Weights of a small class-conditioned image diffusion model: 64-pixel images.
Rows from block 4 of a small class-conditioned image diffusion model, named by matrix and row number. Rows with one number belong to one neuron. Each number is 500 + 50 x the weight over its row's rms, rounded and kept within 0 to 999. All counts start at 0. Numbers have three digits each.
After each neuron's rows are labels from the 100 images, of 14976 (inputs lightly noised), where the neuron reaches its highest value: "top examples" is what is common among them; "lies over" is the class under the peak. Only what is clearly more common there than usual is listed. The data: Sentinel-2 satellite tiles (TerraMesh).
# fc1: MLP up (model.blocks.4.mlp.fc1.weight, 1280x320), inputs 192-255
# fc2: MLP down (model.blocks.4.mlp.fc2.weight, 320x1280, transposed), outputs 192-255

fc1.394:435470505581485515454471480512442489489541489504534492448612481471457573481503524491604494515595448507490487476490499470402466491503515458431489512475509513386424490514379510516497458513547510
fc2.394:435490500581505478491508506495509500501494502504469567542606480618487498502494499492457666539498524510459491507499500457541499499493497485498499508514499469442500491499501500506500510501498467
top examples: water; main land cover: water; flooded vegetation
lies over: water

fc1.44:416500485499500563505470521587379470516498473510436548543592571478464498425414464544520444495527499659532532543512513513569502480504541530539489481492526508449523527490500498561473549467541502
fc2.44:472434499493498503485426522623674506501493498489493541537499511524548498482515499520405488512502453491536497500499500398507498498511206506516528477469508444494502425499501500500507405498500497
top examples: water; main land cover: water; flooded vegetation
lies over: water

fc1.169:488521524570503403503510493509440552503525535502453559491593488447555519537491430547699594509474546529459548482521565458448536366507428513482498487530501462513497786522423495474500549499561491
fc2.169:489528501161495480423579502532502503497507498500456519497761535587429543477500499423524567524503544554487502500488493469687504499478500495490554479491485495528498488500500501498496512504505656
top examples: crops; built area; main land cover: crops
lies over: crops

fc1.345:463489492539516622467491498572500501529616639501380495459501507486599525450415579502504515550553449510495510471486539474466516473508569517478484496470538496539483572478545433495423521449521459
fc2.345:436512500499500503427639509487501498506501514492500512515516608501621501503504499474521675505502523518471493503500500453493497501472498518507549499487497492476500567496501526502499478482500460
top examples: trees; crops; built area; main land cover: crops
lies over: crops

fc1.203:542499486422547535474607515494592501461484469486586505631296591575495489497504483428397546453411498506407549519554514561507485380503503519577499475480488494521491584481589406483457539459449506
fc2.203:528468501520487492519487506530488500500495500501482490470491556510365493496502500513481503494484457508534502498507500515518500502509503496639534456497502484583500390501500497501509464501482526
top examples: water; main land cover: water; flooded vegetation
lies over: water

fc1.131:481508489508446545473497513459489492399491304504555523524487414495490534519501529532541498475187487539521518567505449474509459448493544504535462506453487507477541373525500438508472491518492526
fc2.131:511517502541527497615370496491493501502425500503524488544483471520489500521471503520484546501499508543527516502513500501320504499495500490502507456454501481447501407499503487500505507500500415
top examples: clouds; main land cover: trees
lies over: trees

fc1.51:518504386454421564515421474472551450566512500499485433474479501563593439563443497542505504471687366325506473485480494518497546510495532542494535500454527493537540523490599505458505491470460363
fc2.51:488490501557506509541495502507618498501497502499535522435501486508829472461515505453477579482499524450493466494501501481511499498455500522514442523491484598442497835500500501500501375490502505
top examples: snow or ice; main land cover: snow or ice
lies over: snow or ice

fc1.154:502515488493498499501497981507514502486496508499500499500490497499490498498496499499300534500486490492498497486500498500502313501279499498497248401628509510502500501897499513586503505500507505
fc2.154:490501499499500507506501000496503498501501500500506501499498497496497494502494499501492509500500504503501500497504501501501506493533498504502497527501496489497499499499497501494496501502507500
top examples: clouds
lies over: clouds

fc1.53:508530564491521407507482529557436549498478485496516544542488535469496493466625457481498482561424580490473509505585545570541529537502480455580491521523450507403502480506492520490574476602540582
fc2.53:601463500387501491485536503501461502494502492500478499484497486499444522538475500491513433535500490515510526502491499507484501502534486496478502495517489535509500454501499499498503549500496515
top examples: main land cover: rangeland
lies over: rangeland

fc1.97:595350659506486443501480523504485456494486485499512522568544434411500502400559366505515373633415525498513497504503477456498421582499479450529505521546451535503508274504468522538517473591511702
fc2.97:506514500500521494518294495480453499500497495497519514506492478498487502518498501568508245523502455472504501499499501554390500500530503488437497475503510503494500557500500494499498497500491462
top examples: main land cover: snow or ice
lies over: snow or ice

fc1.585:387575384562564441477510501568494571516516524501503494548493482505528508516503505492507434479614653504508512539512510502502553511494496507500484510532496492443480528531498424459484491576536474
fc2.585:524488500509504502385608513510505505500498495600474522519510498502508499521500500407484522537495669580516509501501499416593500510517500530534472493516492499514500545502500498498508534500519387
top examples: main land cover: rangeland
lies over: rangeland

fc1.406:417491549497593513491498502605368491456551519508460520581667508471477526284417489455773455544606536502530550560495502424472505488507495497503485479498420469455432522439470526494478495564556537
fc2.406:476484499481498490415472514502500501500497498500469481507505522489522501502499499527491490544503507544550502502490498456462498498514500509526522514502522411498501521500500498499500489497500486
top examples: clouds
lies over: clouds

fc1.718:500497503486477502503499500501502496649506499509501496443500486492501591498500500491499523497501501501485499501499496511660500462499488501499501505500495504493489502501500499495600501491501494
fc2.718:499504497502503493521497501505501504499501499500499498482505499505502496640503497482500498505506501498495490500499499464593503500498503503495504497502500503657504505499502502501503493500500477
top examples: main land cover: snow or ice
lies over: snow or ice

fc1.537:499442505520486364468522555491389505538523447503555439547481513498491457509506412476570424488534562509518501512596501423456497446506508533560512465524421502356403538531431427465514506661544667
fc2.537:482522500491499497473463496518514501498497499500512515518484536486466500494495501478508517518500535567483491497494499488605503501506503500509531491510554500547489483501500493492501518500497552
top examples: clouds
lies over: clouds

fc1.525:507461511495454561430496488478529456557491492501499517445477586436476466521393520506599651487498342483507540503398503527461417438509498534468528493440543491516458570495602485459498626347501476
fc2.525:490471500560486483506477502500499500501500500474569503479459493597526498402499500523449508503491468515482247498504499512529495495491500504492507476473501430535499488497500501500501461500507567
top examples: built area; crops
lies over: crops

fc1.682:471556454498500495511479526527499497517493437510496439497516475512467514505400469570566521502530504514660551569489500529492480486494554539492511501523496509503516500545549578493493494449494436
fc2.682:391509500513501503519493508510531500501295501499610508582514485498576498488520500508467527529500442504574497510501501524456500498489494502331464504495522525426500413500500500499504493498523523
top examples: crops; built area; main land cover: crops
lies over: crops

fc1.676:478539500447412580504455501417522466492435486500411477449431479475498516534347597537372501508494445499504446465496343627499505508500595566454506500555534512561547491511540450493518510480509540
fc2.676:452487500495345501520503482517498499501502502496612536482482461500630500443501503680488461495500463486576501502507501502421507498503503490440519503485506465476502503500500500500499460499510525
top examples: clouds; main land cover: water
lies over: clouds

fc1.284:497475464498502347493445511589522497519529393500489507603504509543518503500491497514453499498608471421491439491478506502506523512493480639562490478513474487521487514472558529488540528489459521
fc2.284:514618501475498589523568491515494509500510495451543563559511533471499496522501494516469528581506480441480385462482501518400498502513497556470493565535504572532501578503486494500508503495506521
top examples: clouds
lies over: clouds

fc1.518:487485659491389524503495511488499417522472662500501481492528447484441500497531500432582505514499453537507484477473499528433361511506523373429501508489435494510415488505531539517488519478497513
fc2.518:539367500555503496492348521383510488501495500502495412490496472471520504509444500476503497475495411510489494499499500515515501500501498511472484495502534455310502471500502499499491524504498514
top examples: water; main land cover: water
lies over: trees; water

fc1.766:435499408534454555504493509501502452484549641501411499487463487457504514510480488490685610580543444437502466504463530424438542527509556581480522491511339498441460527487257522497512491511556517
fc2.766:478506504497497508476512507504516498499494501500505487503500533489526479473504500563498558510501475471454499495496501441503499495483500509521479566507499495559492531501499502500500494501494502
top examples: clouds; main land cover: trees
lies over: clouds

fc1.160:505532546546504432500462500513396501411510461501501532516574451509500554366548356502655442544515657488491440513502477447510511529489498490467505518526432498264487487505428521498527500575617539
fc2.160:518487498509591471467464500494524500500499491514520439487489514499509504487507501468490498543504546580529501502483499479574499499529500488525426515537501559526500531497500498488501545532520468
top examples: main land cover: water
lies over: water

fc1.502:509466579537514485499511485503431571482573541499443540509492465452536514484436454504581537609455595470503521502501511473490499515497423520488481497577420497510458472540405492541526473517495510
fc2.502:418588500370294506500540518495518503496503499499472551557494480492478541599503499541537406524503537482400493501502499483512503500491498503428518489479477467505488587500498503485508504513490502
top examples: water; main land cover: water
lies over: water

fc1.666:413691403562499552541512486478487510550492553502401446475506481552579464509474550517609517434607488667490552505501537571519577493499515489501506496461582474499564597543516523482411518487535399
fc2.666:484460500508505502444596527511587499495515500500475495518518554500759500487503499400501716517502508531575500500501498440520500497472499520501448505488501531440500449498500504501503475501511515
top examples: crops; built area; main land cover: crops
lies over: crops

fc1.16:521513492438445470488495485603532438586482496508496471377501506543496492494493493526494467449511459511592520504456486494460398481498515492464504489429515471577485502501529536507520521352472373
fc2.16:488438500664503499604461508527584493505408501503531472468467481502504472450504500505454561465495484468525484499503502525500497498481497501487470454471521526517499455497501500508502423498505525
top examples: built area; crops
lies over: crops

fc1.189:508315586444342534438498490505542406507527491495508513503491509520493514503538445411633472555503463468508458515490512444518519491504510520496504487500488546498474469444484543526494441501491524
fc2.189:527507502500499538557370495498473500505517500500458491467494466499440501495495501501483363437499497477405474502498501535477500499512502484588461514505496495492499530500500498501500493502490505
top examples: clouds
lies over: clouds

fc1.662:533370454456506508486499497520499471508483546496511511492468561411315513499597492513368505525485459464546529471515510482502524480507513486501506493457499517607415490452487453493516606384464647
fc2.662:520475500500485441459489496498466500501541505500505545489493520503289500483494500558508187465498498418499493498504502511481500500503500471584529480492540485551497542500500499505501519497498501
top examples: snow or ice; main land cover: snow or ice
lies over: snow or ice

fc1.138:485508524493383526480557452452544553572495463501485513505475496514544509503391517494537473475503453533495533472417507493494509411495465449504471473456546493537505560526486492495544502479482436
fc2.138:430550501510496517546549502563502499500493502500461521536497477527473500512512499487487933498498563531470487499506500464630501468482499525509495491455507508538499411499500501501499403503497625
top examples: trees; crops; main land cover: trees
lies over: crops

fc1.283:444492472539500444494494493504484630493495417503499519546462532626458591568434467538532466486514567491479505461484436498426463470495498472468476477505496493503486409459494486517486508467464469
fc2.283:495508499572459475546533507524498501460392498505485603487503557510432506485545500464431946526482578687586489505649500509518500504502474494562525464471504539484501509501501498502504509498494527
top examples: water; main land cover: water
lies over: water

fc1.314:484458426547607454449492487563441490581508512502509480513571494491507507530443470503700524425679455487518472465496631452556621488495338482524537489518586493505512499486501515482473492385510456
fc2.314:529514500475503484508540495535505500500502500493527512529518414494472496487505500488501487622500502587484434501507501530470500507499498517470436529491496606491500691500500500500494541500503514
top examples: clouds
lies over: clouds

fc1.70:487524370487464568396497498549500445495479500502519509521508517486509475541478506492571595525482428415484568497449482504477524419513483500524495464434469482615491664371505523460488542383515513
fc2.70:519449501497502504467480497591502500497500501498568426507495531505213495470486500547501458559499440412463404505558501355569496500494498433604557527495508380644500565501499502500500435492501666
top examples: snow or ice
lies over: snow or ice

fc1.31:483328513495545505485506528591562474524498575496483468590502530448399495493486710502461569513469427478552505486539480464492481562501643558495498535558423512580462514500622507503415510403462496
fc2.31:483490500508492519455482519484472504499496497496535378453512495483601451514502499522500524498500377484505485497501515503284495511503499510389522492455508428398500506501500499493501503501463416
top examples: main land cover: snow or ice
lies over: snow or ice

fc1.346:510508487493507477486583535470531468623481515496482504544473466504616473490440614529133554507481626539520456540509498455506515484481498506532498512597494520515503502584579522502508498466500493
fc2.346:535600499486507501512502497510505500500500498499554437473490485450448492512499499505542320511500503521495501501500501526470504501524537525455481489487527522497502505509500506483499508501486460
top examples: main land cover: crops
lies over: crops

fc1.187:477374496497414542452533506463517461551507575500514468479387475524509496572504519501504520471478431480426408492481510433406394478491544503387513509477518402633431447500627444488475574406479498
fc2.187:513431501769493495495489511497511463504498501500520521483515524497503498474497501464482579492429493531518501500498508559501501499493495498544462482484504524448501589499500501513498513491500524
top examples: main land cover: snow or ice
lies over: snow or ice

fc1.76:609509497429520558531498528658522414615513641498475420488499481489518462426478488499405612507511436495487493473500507560505463558498482464399519564537497504544478620480567568502447512428476428
fc2.76:546527498518500384479509505506557495480521501499593488482439493489461499509500500484608059500498390462461485498500500513505502500494501504470507505525516368495500487501500502501496448500452509
top examples: snow or ice; main land cover: snow or ice
lies over: snow or ice

fc1.99:498662504515507440562516510496511505485484476503447494536431390540458481517533515494576489491453528510507583528498473502457469594486531512410507532555355490521423501532535477508541446588483486
fc2.99:553465499682505538563478508465542497499488492502527445489500455495511511449499500482549650490486479531484502508495498495539502502519499502423505484506566500516500473501498498498497449573510506
top examples: main land cover: water
lies over: water

fc1.426:501502484443507501498501504503498499486491317496502499507499527498313516499498501489500504503499499499554496294477499489504500505500511638499501496500500510501506513500501497503500515500500501
fc2.426:497499498499500507437498500500499500500500499500495424514499503497499500479495499501499501500499509497430499501499502499514501500494504500502499498488498501499499332499501490501500570508491504
top examples: crops; built area; main land cover: crops
lies over: crops

fc1.432:518430509377497500492673501516510501547510554484510410553523489521490488497566498457443533505538594459531446500524467468531655508504429490459496486559512559508492497471454470488538418484455505
fc2.432:513538503503501513491449505577530499502505498500502462352607459453568499457501500538490000464499490444543551475500500518618501499504502498490482518518503399520500574501500497500497513511500453
top examples: water; main land cover: water
lies over: water

fc1.762:623517507499606422504571531504513513495493512494524497531450480540475468495561477502326437448499571566518533540533511495516470528505478466517492505528423567484515491523474495511547437607477520
fc2.762:547505499510504495532481512503505500497496499501510441521491461410259500493501501520555510489500455506485492500500500544536502509527503500480511486506508538579500443502501497498499516533498506
top examples: main land cover: water; flooded vegetation
lies over: water

fc1.632:461473557562501330506495513513391532547474464505508524617530497496481515499553492492502398478480644512529503505436484494509502472499493451507483490518506488479460473560484471500547479517581514
fc2.632:546547497494499517549413498502491503510488490502404520532496462501508507530500500146481452443505499615613509503498500517490500500530501513415517498519501519492500500500500499494500531503500489
top examples: main land cover: water
lies over: water

fc1.188:507461497473504438512431493535523490476568355505500497602527536514643520502519527497526482458531568502520503501489400505534517498494555467464493480489505501475545491485494505508465499495501485
fc2.188:487565500517376627588454498531497537506417494500490449532294478507582491497494500547479651525642496540543489504495500489501500498555499555420512516505499493507500470500500498500500427506500514
top examples: main land cover: crops
lies over: crops; snow or ice

fc1.320:521485533547506503494531505530458597487560497509499502604560472498457488504475491492587495504481548531503470480509491509465250477492513386391447543483440499506483468505464511608434521490522499
fc2.320:489536500506503499508472509495504500500462500501480549553480561499457348562498496459508788553507515535490482500499501495564510499505484503434532479498499397459500212500500500500497521501499502
top examples: main land cover: trees
lies over: trees

fc1.643:476559499540532450527482510453422511374480433500501512533463476492469509504525482532613434549477614513481463501490468510521538516500537432513490489572483500406540475504358504539500482519530595
fc2.643:527605498490607589531389485495503498500495495518496511488499527499394524508492499503512517509506524536538500500497500571568502494527498491466487521523506550491504513500500497499499511503496436
top examples: water; main land cover: water
lies over: water

fc1.767:497577544478498479481440462407550492492501493501401486325509493498500563494544509544459424514507517495511521501500463545449415489506546455322504496455546471527416550480477445433503493531509475
fc2.767:493427500602493424501519502474491500507476500502477512390498463508500502501499501469488474441495592493610517500467502491512499443492500469530496455508497476405500207499500497504503511488495492
top examples: snow or ice; main land cover: snow or ice; main land cover: water
lies over: snow or ice

fc1.500:524509648481426623543562485450508514496605655505460489491540480498478462500536498440648489509512508535499559513482493509448395428488500411464480541458476499492422469595476541583502489525503488
fc2.500:494504500489514512515482506500543499499446500503468462471492532498551511524501500476518501494501510540483501549500499490511505499496495500459484498492515493510500452499500503500495501516500500
top examples: main land cover: trees
lies over: trees

fc1.198:500505500499456550500502497442497397526499488503500464472501498499503497503497493500497493513509539501519504529501500497547499509500497499500503500494501498575505498499500509498504500494501490
fc2.198:460509496498501512502494498500533502498494498500498500457499510502508502519500495500370498497499506497502500500499501618490510496510496533487500496503498539359498500500501503504500504500501475
top examples: built area; crops; main land cover: crops
lies over: crops

fc1.273:502497491501497494500493501515502500506501500509503491506488501495467504498498500501898486480486500497498491493499506512510799500306501500501663320447495499498457507224512500499499515498503515
fc2.273:499500499501500503501503371501500498503501497499501502500499500499502497502498500503403502500505501500500508499498501499499502499873500515501541499396501499499500511493500499498492500505504501
top examples: clouds; main land cover: trees; main land cover: water
lies over: clouds

fc1.10:516567537557467488502464498488484574496503451498553504507466497497486547498494397562536497505506451423422496501471504518473484486496500549526515490472503471496499518491452512482569507501517514
fc2.10:523416502511502522493538488498826501499521499506510546459497579504473501528502500440389443541498517410518500502498503551490500494497501489539450506502492546503504511498499489503510546484504662
top examples: water; main land cover: water
lies over: water

fc1.741:576482497534502509501497501477498498500601600500469501500499502500524504499665502500503498500482500499292501500439501499497497560502498325492500500500500504513495510500500469501504500501353586
fc2.741:573438514538500505501500499499499500500498478500472460450501497501498502499499500481500492500500495498553500507501502500511499488499501502500501500500502484527500496493500496503500499504526502
top examples: crops; built area; main land cover: crops
lies over: crops