Rows from block 3 of a small class-conditioned image diffusion model, named by matrix and row number. Rows with one number belong to one neuron. Each number is 128 + 24 x the weight over its row's rms, rounded and kept within 0 to 255. All counts start at 0. After the name is the row's rms in percent of the matrix's.
After each neuron's rows are labels from the 100 images, of 14976 (inputs lightly noised), where the neuron reaches its highest value: "top examples" is what is common among them; "lies over" is the class under the peak. Only what is clearly more common there than usual is listed. The data: Sentinel-2 satellite tiles (TerraMesh). In brackets: how many of the 100, against the usual share in percent.
# fc1: MLP up (model.blocks.3.mlp.fc1.weight, 1280x320), inputs 160-239
# fc2: MLP down (model.blocks.3.mlp.fc2.weight, 320x1280, transposed), outputs 160-239

fc1.416 010 [128 128 167 127 128  94  81 116 127 143 113 137 187 139  76 124 141 123 109 126 146 111 123 137 135 126  94 144 133 113 124 150 121 173 144 126 150 126  68 141 148 119 129 129 165 139 194 119 135 136 167 147  82 127  89 122 114 126 163 108 131 121  62 120 136  87 108 133 131 128 136 126 118 147 128 128 124 123  92 119]
fc2.416 008 [136 128 128 129 128 138 141 129 125 128  88 128 107 128 128 123 141 126 133 128 123  87 107 134 107 111  56 129 107 153 128 124 141 124 119 124 126  99 128 128 130 124 118 119 116 147 126 129 128 128 143 120 135 138 161 129 127 132 128 130 128 140 129 109  91 129 128 129 102 134 128 129 177 144 143 108 109 121 128 132]
top examples: crops (75 vs 38.9); built area (69 vs 37.5); main land cover: crops (43 vs 20.2)
lies over: built area (35 vs 5.2)

fc1.582 010 [127 128 117 128 133  95 127 141 112  85 128 132 106 125 126 204 158 132 123 168 117  98 116 205 149  96 121 157 114 126 130  85 134  90 145 114 126 126 121 127 128 131 135 138 118  91 126 133 151  84  92 198 124 107 127 150 139 112 129 149 120 123 143 117 148 121 153 142 126  78 123 130 145 143 134 128  94  94 118 125]
fc2.582 008 [133 128 128 129 128 120 158 128 176 128 117 128 125 128 128 215 146 106  89 128  72 142 113  26 142 190 126 128 139 175 129 126 142 128  60 140 127 133 131 130 123 128 165 129 114 122 128 128 128 128 131  68 124 133  97 145 129 120 128 129 128 138 128 155 155 128 128 127 131 126 130 127 111 137 137 130 120 171 120 128]
top examples: built area (66 vs 37.5); crops (65 vs 38.9); main land cover: crops (46 vs 20.2)
lies over: crops (42 vs 17.5)

fc1.498 011 [136 128 129 128 127 136 109 121 140 131 142 125  81 123 132 121 125 134 149 112 135 126 118 125 110 134 141  95 134 115  97 143 228 141 126 149 204 133 137 129 126 130 124 120 126 162 123 134 126 127 130 125 129 122 222 142 121 136 123 162 126 128 184 116 114 163 153 131 130 129 118 138 131 116 115 128 134 141 140 137]
fc2.498 008 [117 128 128 137 127 108 123 128 173 128 131 128 126 128 128  30 125 129 131 124 125 148 132 171 143 109 129 126 128 141 128 133 141 131  95 170 100 126 127 127 139 123 116 136 110  90 160 129 128 128 118  79 131 120 129 123 132 140 129 123 128 122 119 136 138 128 129 128 159 135 129 127 117 120 114 118 135  69 127 141]
top examples: main land cover: snow or ice (34 vs 14.6)
lies over: snow or ice (36 vs 14)

fc1.602 265 [127 128 128 128 128 126 201 109 128 125 126 128 128 126 127 127 128 128 127  96 127 128 122 134 127 127 103 128 128 206 128 124 129 218 125 129 128 128 129 114 129  80 129  57 126 129 122 128 131 128 150 127 128 121 132 127 143 127 129 128 127 136 128 113 128 129 128 137 130 124 128 126 125 128  81 128 128 132 129 128]
fc2.602 257 [128 128 128 128 127 128 212 128 129 128 128 128 126 128 128 133 130 128 128 128 131 129 128 128 128 128 129 128 128 126 128 129 127 128 129 127 128 125 128 128 128 128 128 118  83 128 129 128 128 128 128 128 127  63 129 128 128 128 128 127 128 194 128 116 127 128 128 128 128 129 128 128 127 129 150 129 128 125 131 147]
top examples: snow or ice (69 vs 20.6); main land cover: snow or ice (40 vs 14.6)
lies over: snow or ice (48 vs 14)

fc1.262 010 [133 128 103 127 127 156 188 114 133 131 121 136 123 130 132 128 111 134 108 168 137 130 131 216 127 118 122 176 103 125 135 127 144 122 130 112 136 126 189 101 118 183 118 126  91 126 126 153 126 146  92 100 156 129 166 142 142  74 129 150 126 131 131 116 139 134 125 117 137 136 132 121 147 124 137 128 133 132 124 134]
fc2.262 009 [125 128 128 129 128 133  95 128 202 128  78 128 158 129 128 143 134 129 128 131 110 101 130 129 149 145 125 128 125 106 122 129 174 124 120 130 170 128 134 122 136 131 125  76 135 128 136 126 128 128 132 185 118 134 110 118 125 116 128 127 128 132 122 111 118 128 128 128 129 139 128 128 139 114 139 136 127 128 127 118]
top examples: built area (68 vs 37.5); crops (64 vs 38.9)
lies over: crops (37 vs 17.5)

fc1.480 010 [123 128  51 128 125 142 163 158 129 114 100 122  65 121 127 143 115 114 122 208 105 138 142 136 155 111 125 143 114 133 127 101 126  73 124 127 118 142 148 109 116 137 106 106 114 130 111 136 135 120  50  87 203 126 137 156 146 127 131 134 125 133 126 123 130 170 132 109 139 104 128 126 124 131 121 128 120 110 140 121]
fc2.480 008 [125 128 128 106 128 136 130 128 131 128 150 128 141 128 128 179 129 129 127 128  95 137 124 131 146 140 125 129 138 119 122 149 142 146 114 127 167 127 127 128 135 123 166  46 154 125 133 127 129 128 110 131 114 134 115 135 127 119 129 122 128 123 126 132 143 127 128 128 168 124 127 128 117  92 117 138 106 148 181 125]
top examples: built area (83 vs 37.5); crops (81 vs 38.9); main land cover: crops (54 vs 20.2); main land cover: built area (30 vs 4.6)
lies over: crops (59 vs 17.5)

fc1.209 285 [127 128 128 128 130 127 127 129 129 128 127 127 183 128 151 130 128 122 116 153 129 127 124 128 130 128 127 130 131 130 131 128 107 129 104 130 135 129 126 134 140  48 142  80 110 130  64 126 127 171 126 129 129 124 127 127 130 127 127 147 127 104 128  16 128 129 128 126 128 129 128 165 102 128 129 128 128 128  94 128]
fc2.209 238 [128 127 129 128 128 131 128 128 129 128 125 129 144 128 128 126 124 128 127 129 129 128 130 129  99 128 123 128 128 128 128  79 127 129 154 128 131 127 126 128 129 132 133 121  86 125   0 128 126 128 127 129 128 123 128 129 129 129 128 131 128 128 128  16 129 127 128 128 128 128 127 127 123 129 136 133 121 120 131 155]
top examples: snow or ice (54 vs 20.6)
lies over: snow or ice (34 vs 14)

fc1.350 179 [  0 127 127 128 127 140 129 131 168 127 126 128 131 133 130 127 131 129 128 130 128 129 128 128 128 128 128 129 126 125 129 126 128 132 129 127 127 128 133 130 128 130 126 128 130 127 128 128 129 126 129 127 126 128 128 127 128 128 123 130 126 130 127 125 130 128 124 131 128 128 130 129 128 128 127 128 127 128 129 125]
fc2.350 129 [ 99 128 127 128 128 128 128 128   0 128 129 129 128 127 128 129 125 128 129 127 129 129 127 128 128 125 130 128 128 130 127 129 128 127 128 129 128 123 127 128 130 124 128 130 129 129 128 129 129 128 128 128 130 128 128 128 130 128 128 128 128 125 128 128 127 129 128 128 128 127 127 129 130 128 127  52 128 132 130   0]
top examples: water (99 vs 40.5); main land cover: water (99 vs 11.2)
lies over: water (96 vs 10.8)

fc1.227 234 [129 128 128 131 127 157 123 128 130 129 127 128 138 127 129 130 127 178 130 126   0 188  99 128 128 125 130 128 150  76 127 128 123 128 143 130 127 124 133 134 129 133 127 128 127 128 130 130 141 128 221 128 128 128 114 129 127  26 127 136 128 144 129 128 128 129 127 123 138 130 128 127 111 129 128 128 142 128 127 127]
fc2.227 253 [130 128 129 135 128 129 121 128 128 127 135 128 128 128 127 125 122 126 129 128   0 107 136 134 127 128 129 125 129 151 135 124 128 133 120 123 129 140 131 120 132 111 102 132 105 129 128 129 127 128 158 129 124 128 121 123 129 145 128 121 126 119 125 127 121 129 129 124 127 128 130 126 126 121 130 128 187 135 126 127]
top examples: main land cover: snow or ice (35 vs 14.6)
lies over: snow or ice (32 vs 14)

fc1.536 010 [125 128 104 128 124 131 147 118 128 136 121 121  46 126 141 123  98 111 130 126 154 120 136 139 128 115 136 145 112 140 144 127 136 152 141 125 120 110 184 136 121 126  82 140 104 132 114 134  69  79 125 131 202 130 141 142 150 129 127 125 127 129 125 180  56 125 132 128 121 133 127 199 157 130 164 128 156 128 133 128]
fc2.536 010 [122 128 127 126 128 135 139 128 123 128 142 128 143 128 128 134  46 130 128 128 116 129 114 122 141 144 127 128 128 127 121  93 131 116 138 139 138 129 126 126 111 125 125 161 139 116 116 128 128 128 152 104 128 127 108 106 127 110 128 128 128 126 134 155 123 127 128 123 155 135 127 128 128 124 132 133 134 136 123 115]
top examples: crops (68 vs 38.9); built area (65 vs 37.5)
lies over: crops (38 vs 17.5)

fc1.621 008 [127 128 165 128 101 122  82 143 147 140 169 155 174 132 134  87 143 138 135 113 159 103 122  75 145 124 124 146 189 128 129 132 168 153 134 136 112 132 142 167 126 134 138 131 131  96 168 109 154 211 138  97  91 141 150 107 136 159 157 110 132 110 128 147 161 134  45 143 196 117 134 141 145 147  96 128 106 130 127 106]
fc2.621 008 [142 128 129 189 128 133 114 128 116 128 118 128 110 128 128 149 121 129 130 128 112 123  94 159 147 127 146 127 123 146 127 136 106 124 199 149 128  58 128 128 132 128 134 120 144 132 129 139 128 128 140 119 114 104 125 135 128 139 128 122 128 152 127 105 111 127 128 129 117 131 128 128 211 155 121 105 129 134 129 112]
top examples: clouds (34 vs 15.5)
lies over: snow or ice (32 vs 14); clouds (26 vs 2.7)

fc1.682 010 [139 128 131 128 166 175 141 122 129 122 136 154 134 144 106 110 132  99 160 147 160 129 115 167 146 131 108  83 129 116 131 136 128 163 124 121 133 137 177 160 130 136 123 122 150 130 114 132  96 116 134 114 129 123 176 116 129 133  94 120 110 127 109 129 120  93 155 114 134 131 128 178 145 121 133 128 135 146  66 109]
fc2.682 008 [126 128 128 133 128 127 114 128 134 128 110 128 117 126 128  52 105 129 129 129 134 112 119 153 131 118 127 128 122 141 129 113 149 130 122 129 141 107 133 128 119 134 154 125 209 113 177 128 128 128 255 127 101 128  97 126 129  54 128 149 128 119 129 141 123 128 130 128 103 152 127 128 148 152 141 118 135 124 112 138]
top examples: main land cover: snow or ice (33 vs 14.6)
lies over: snow or ice (32 vs 14)

fc1.444 290 [128 127 129 128 139 125 125 134 128 128 126 128 128 127 128 122 128 127 126 107 126 155 127 128 129 125 128 141 128 129 139 133 128 143 129 128 126 129 128 128 128 129 128 128 110 128 122 125 128 128 129 127 104 127 129 128 130 125 130 123 127 116 130 128 126 130 127 129 128 128 127 127 130 126 126 128 129 129 128 128]
fc2.444 216 [127 133 127 124 128 130 128 128 128 129 129 128 128 127 127 123 127 128 123 126 131 129 127 127 127 132 127 127 128 128 129 127 128 120 128 128 128 124 128 129 129 122 127 128 127 129 127 128 127 128 116 129 121 126 138 128 132 133 128 127 128 101 128 128 128 129 128 129 129 131 128 126 126 131 128 129 125 142 126 140]
top examples: snow or ice (67 vs 20.6); main land cover: snow or ice (49 vs 14.6)
lies over: snow or ice (49 vs 14)

fc1.558 281 [127 128 129 128 129 113 127 128 128 160 128 127 127 129 129 141 128 125 128 127 127 108 156 131 127 127 131 128 128 128 128 129 126 128 130 129 127 128 175 128 130 126 127 105 157 141 129 127 137 126 128 130 128   0 124 130 162 128 123 108 128 130 132 130 128 130 148 128 120 124 126 173 128 127 122 129 130 126 128 128]
fc2.558 189 [127 128 127 128 128 129 128 127 131 128 126 127 129 128 128 128 134 128 128 128 135 128 120 129 129 128 127 128 128 127 130 126 128 128 128 127 128 127 128 129 128 128 128 127 135 128 128 128 128 127 127 128 128   0 130 126 128 131 128 128 128 128 127 128 129 129 129 129 130 129 128 128 128 127 136 131 124 127 130 175]
top examples: snow or ice (78 vs 20.6); main land cover: snow or ice (46 vs 14.6)
lies over: snow or ice (53 vs 14)

fc1.162 008 [129 128 127 129 131 111 117  89 127 146 147  99 127 124 133 140 141 126 129  78 132 132 121 110 130 130 144 102 129 110 102 125 107 131 137 114 126 117 119 165 129  68 135 138  83 142 134 138 111  90 124 144 140  91 133 201 131  99 117 137  87 134 163 143 111 125 135 138 134 133 120 121 116 136  83 128 141 138  96 140]
fc2.162 006 [130 128 125 119 128 130 154 128 131 127 183 128 146 127 128  62 100 128 129 125 115 222 118  96 125 140 128 124 130 156 141 125 187 152 120 131  95 153 126 127 133 137 130 190 121 120 162 129 128 128  66  83 133 120 169 135 132 184 128 129 128  88 119 170 100 128 128 127 137 157 128 128 124 133 167 125 142 105 136 137]
top examples: main land cover: crops (44 vs 20.2)
lies over: crops (37 vs 17.5)

fc1.509 009 [132 128 138 128 131  90 134 132 117 123 146 128 126 116 126 173 136 125 132 130 128 108 104 151 144 116 116 176 126 115 107 114 132 101 128 129 124 116 131 129 127 119 122 134  71 139  68 129 119 123  97 137 183 131 184 171 162  77 129 141 116 137 136 128 102 131 119 124 104  48 126 128 107 128 122 128 133 130 139 127]
fc2.509 010 [120 128 128 129 128 144 145 128 148 128 163 128 139 128 128 159 116 129 128 128  98 127 141 113 127 144  36 127 139 126 128 124 229 127 147 138 129 125 123 127 126 101 109 100 126 103 137 127 127 128 153 120 123 131 129 118 129 127 128 135 128 127 129 157 120 127 128 127 163 142 128 128   0 124 140 131 114 146 155 126]
top examples: built area (80 vs 37.5); crops (80 vs 38.9); main land cover: crops (48 vs 20.2); main land cover: built area (35 vs 4.6)
lies over: crops (60 vs 17.5)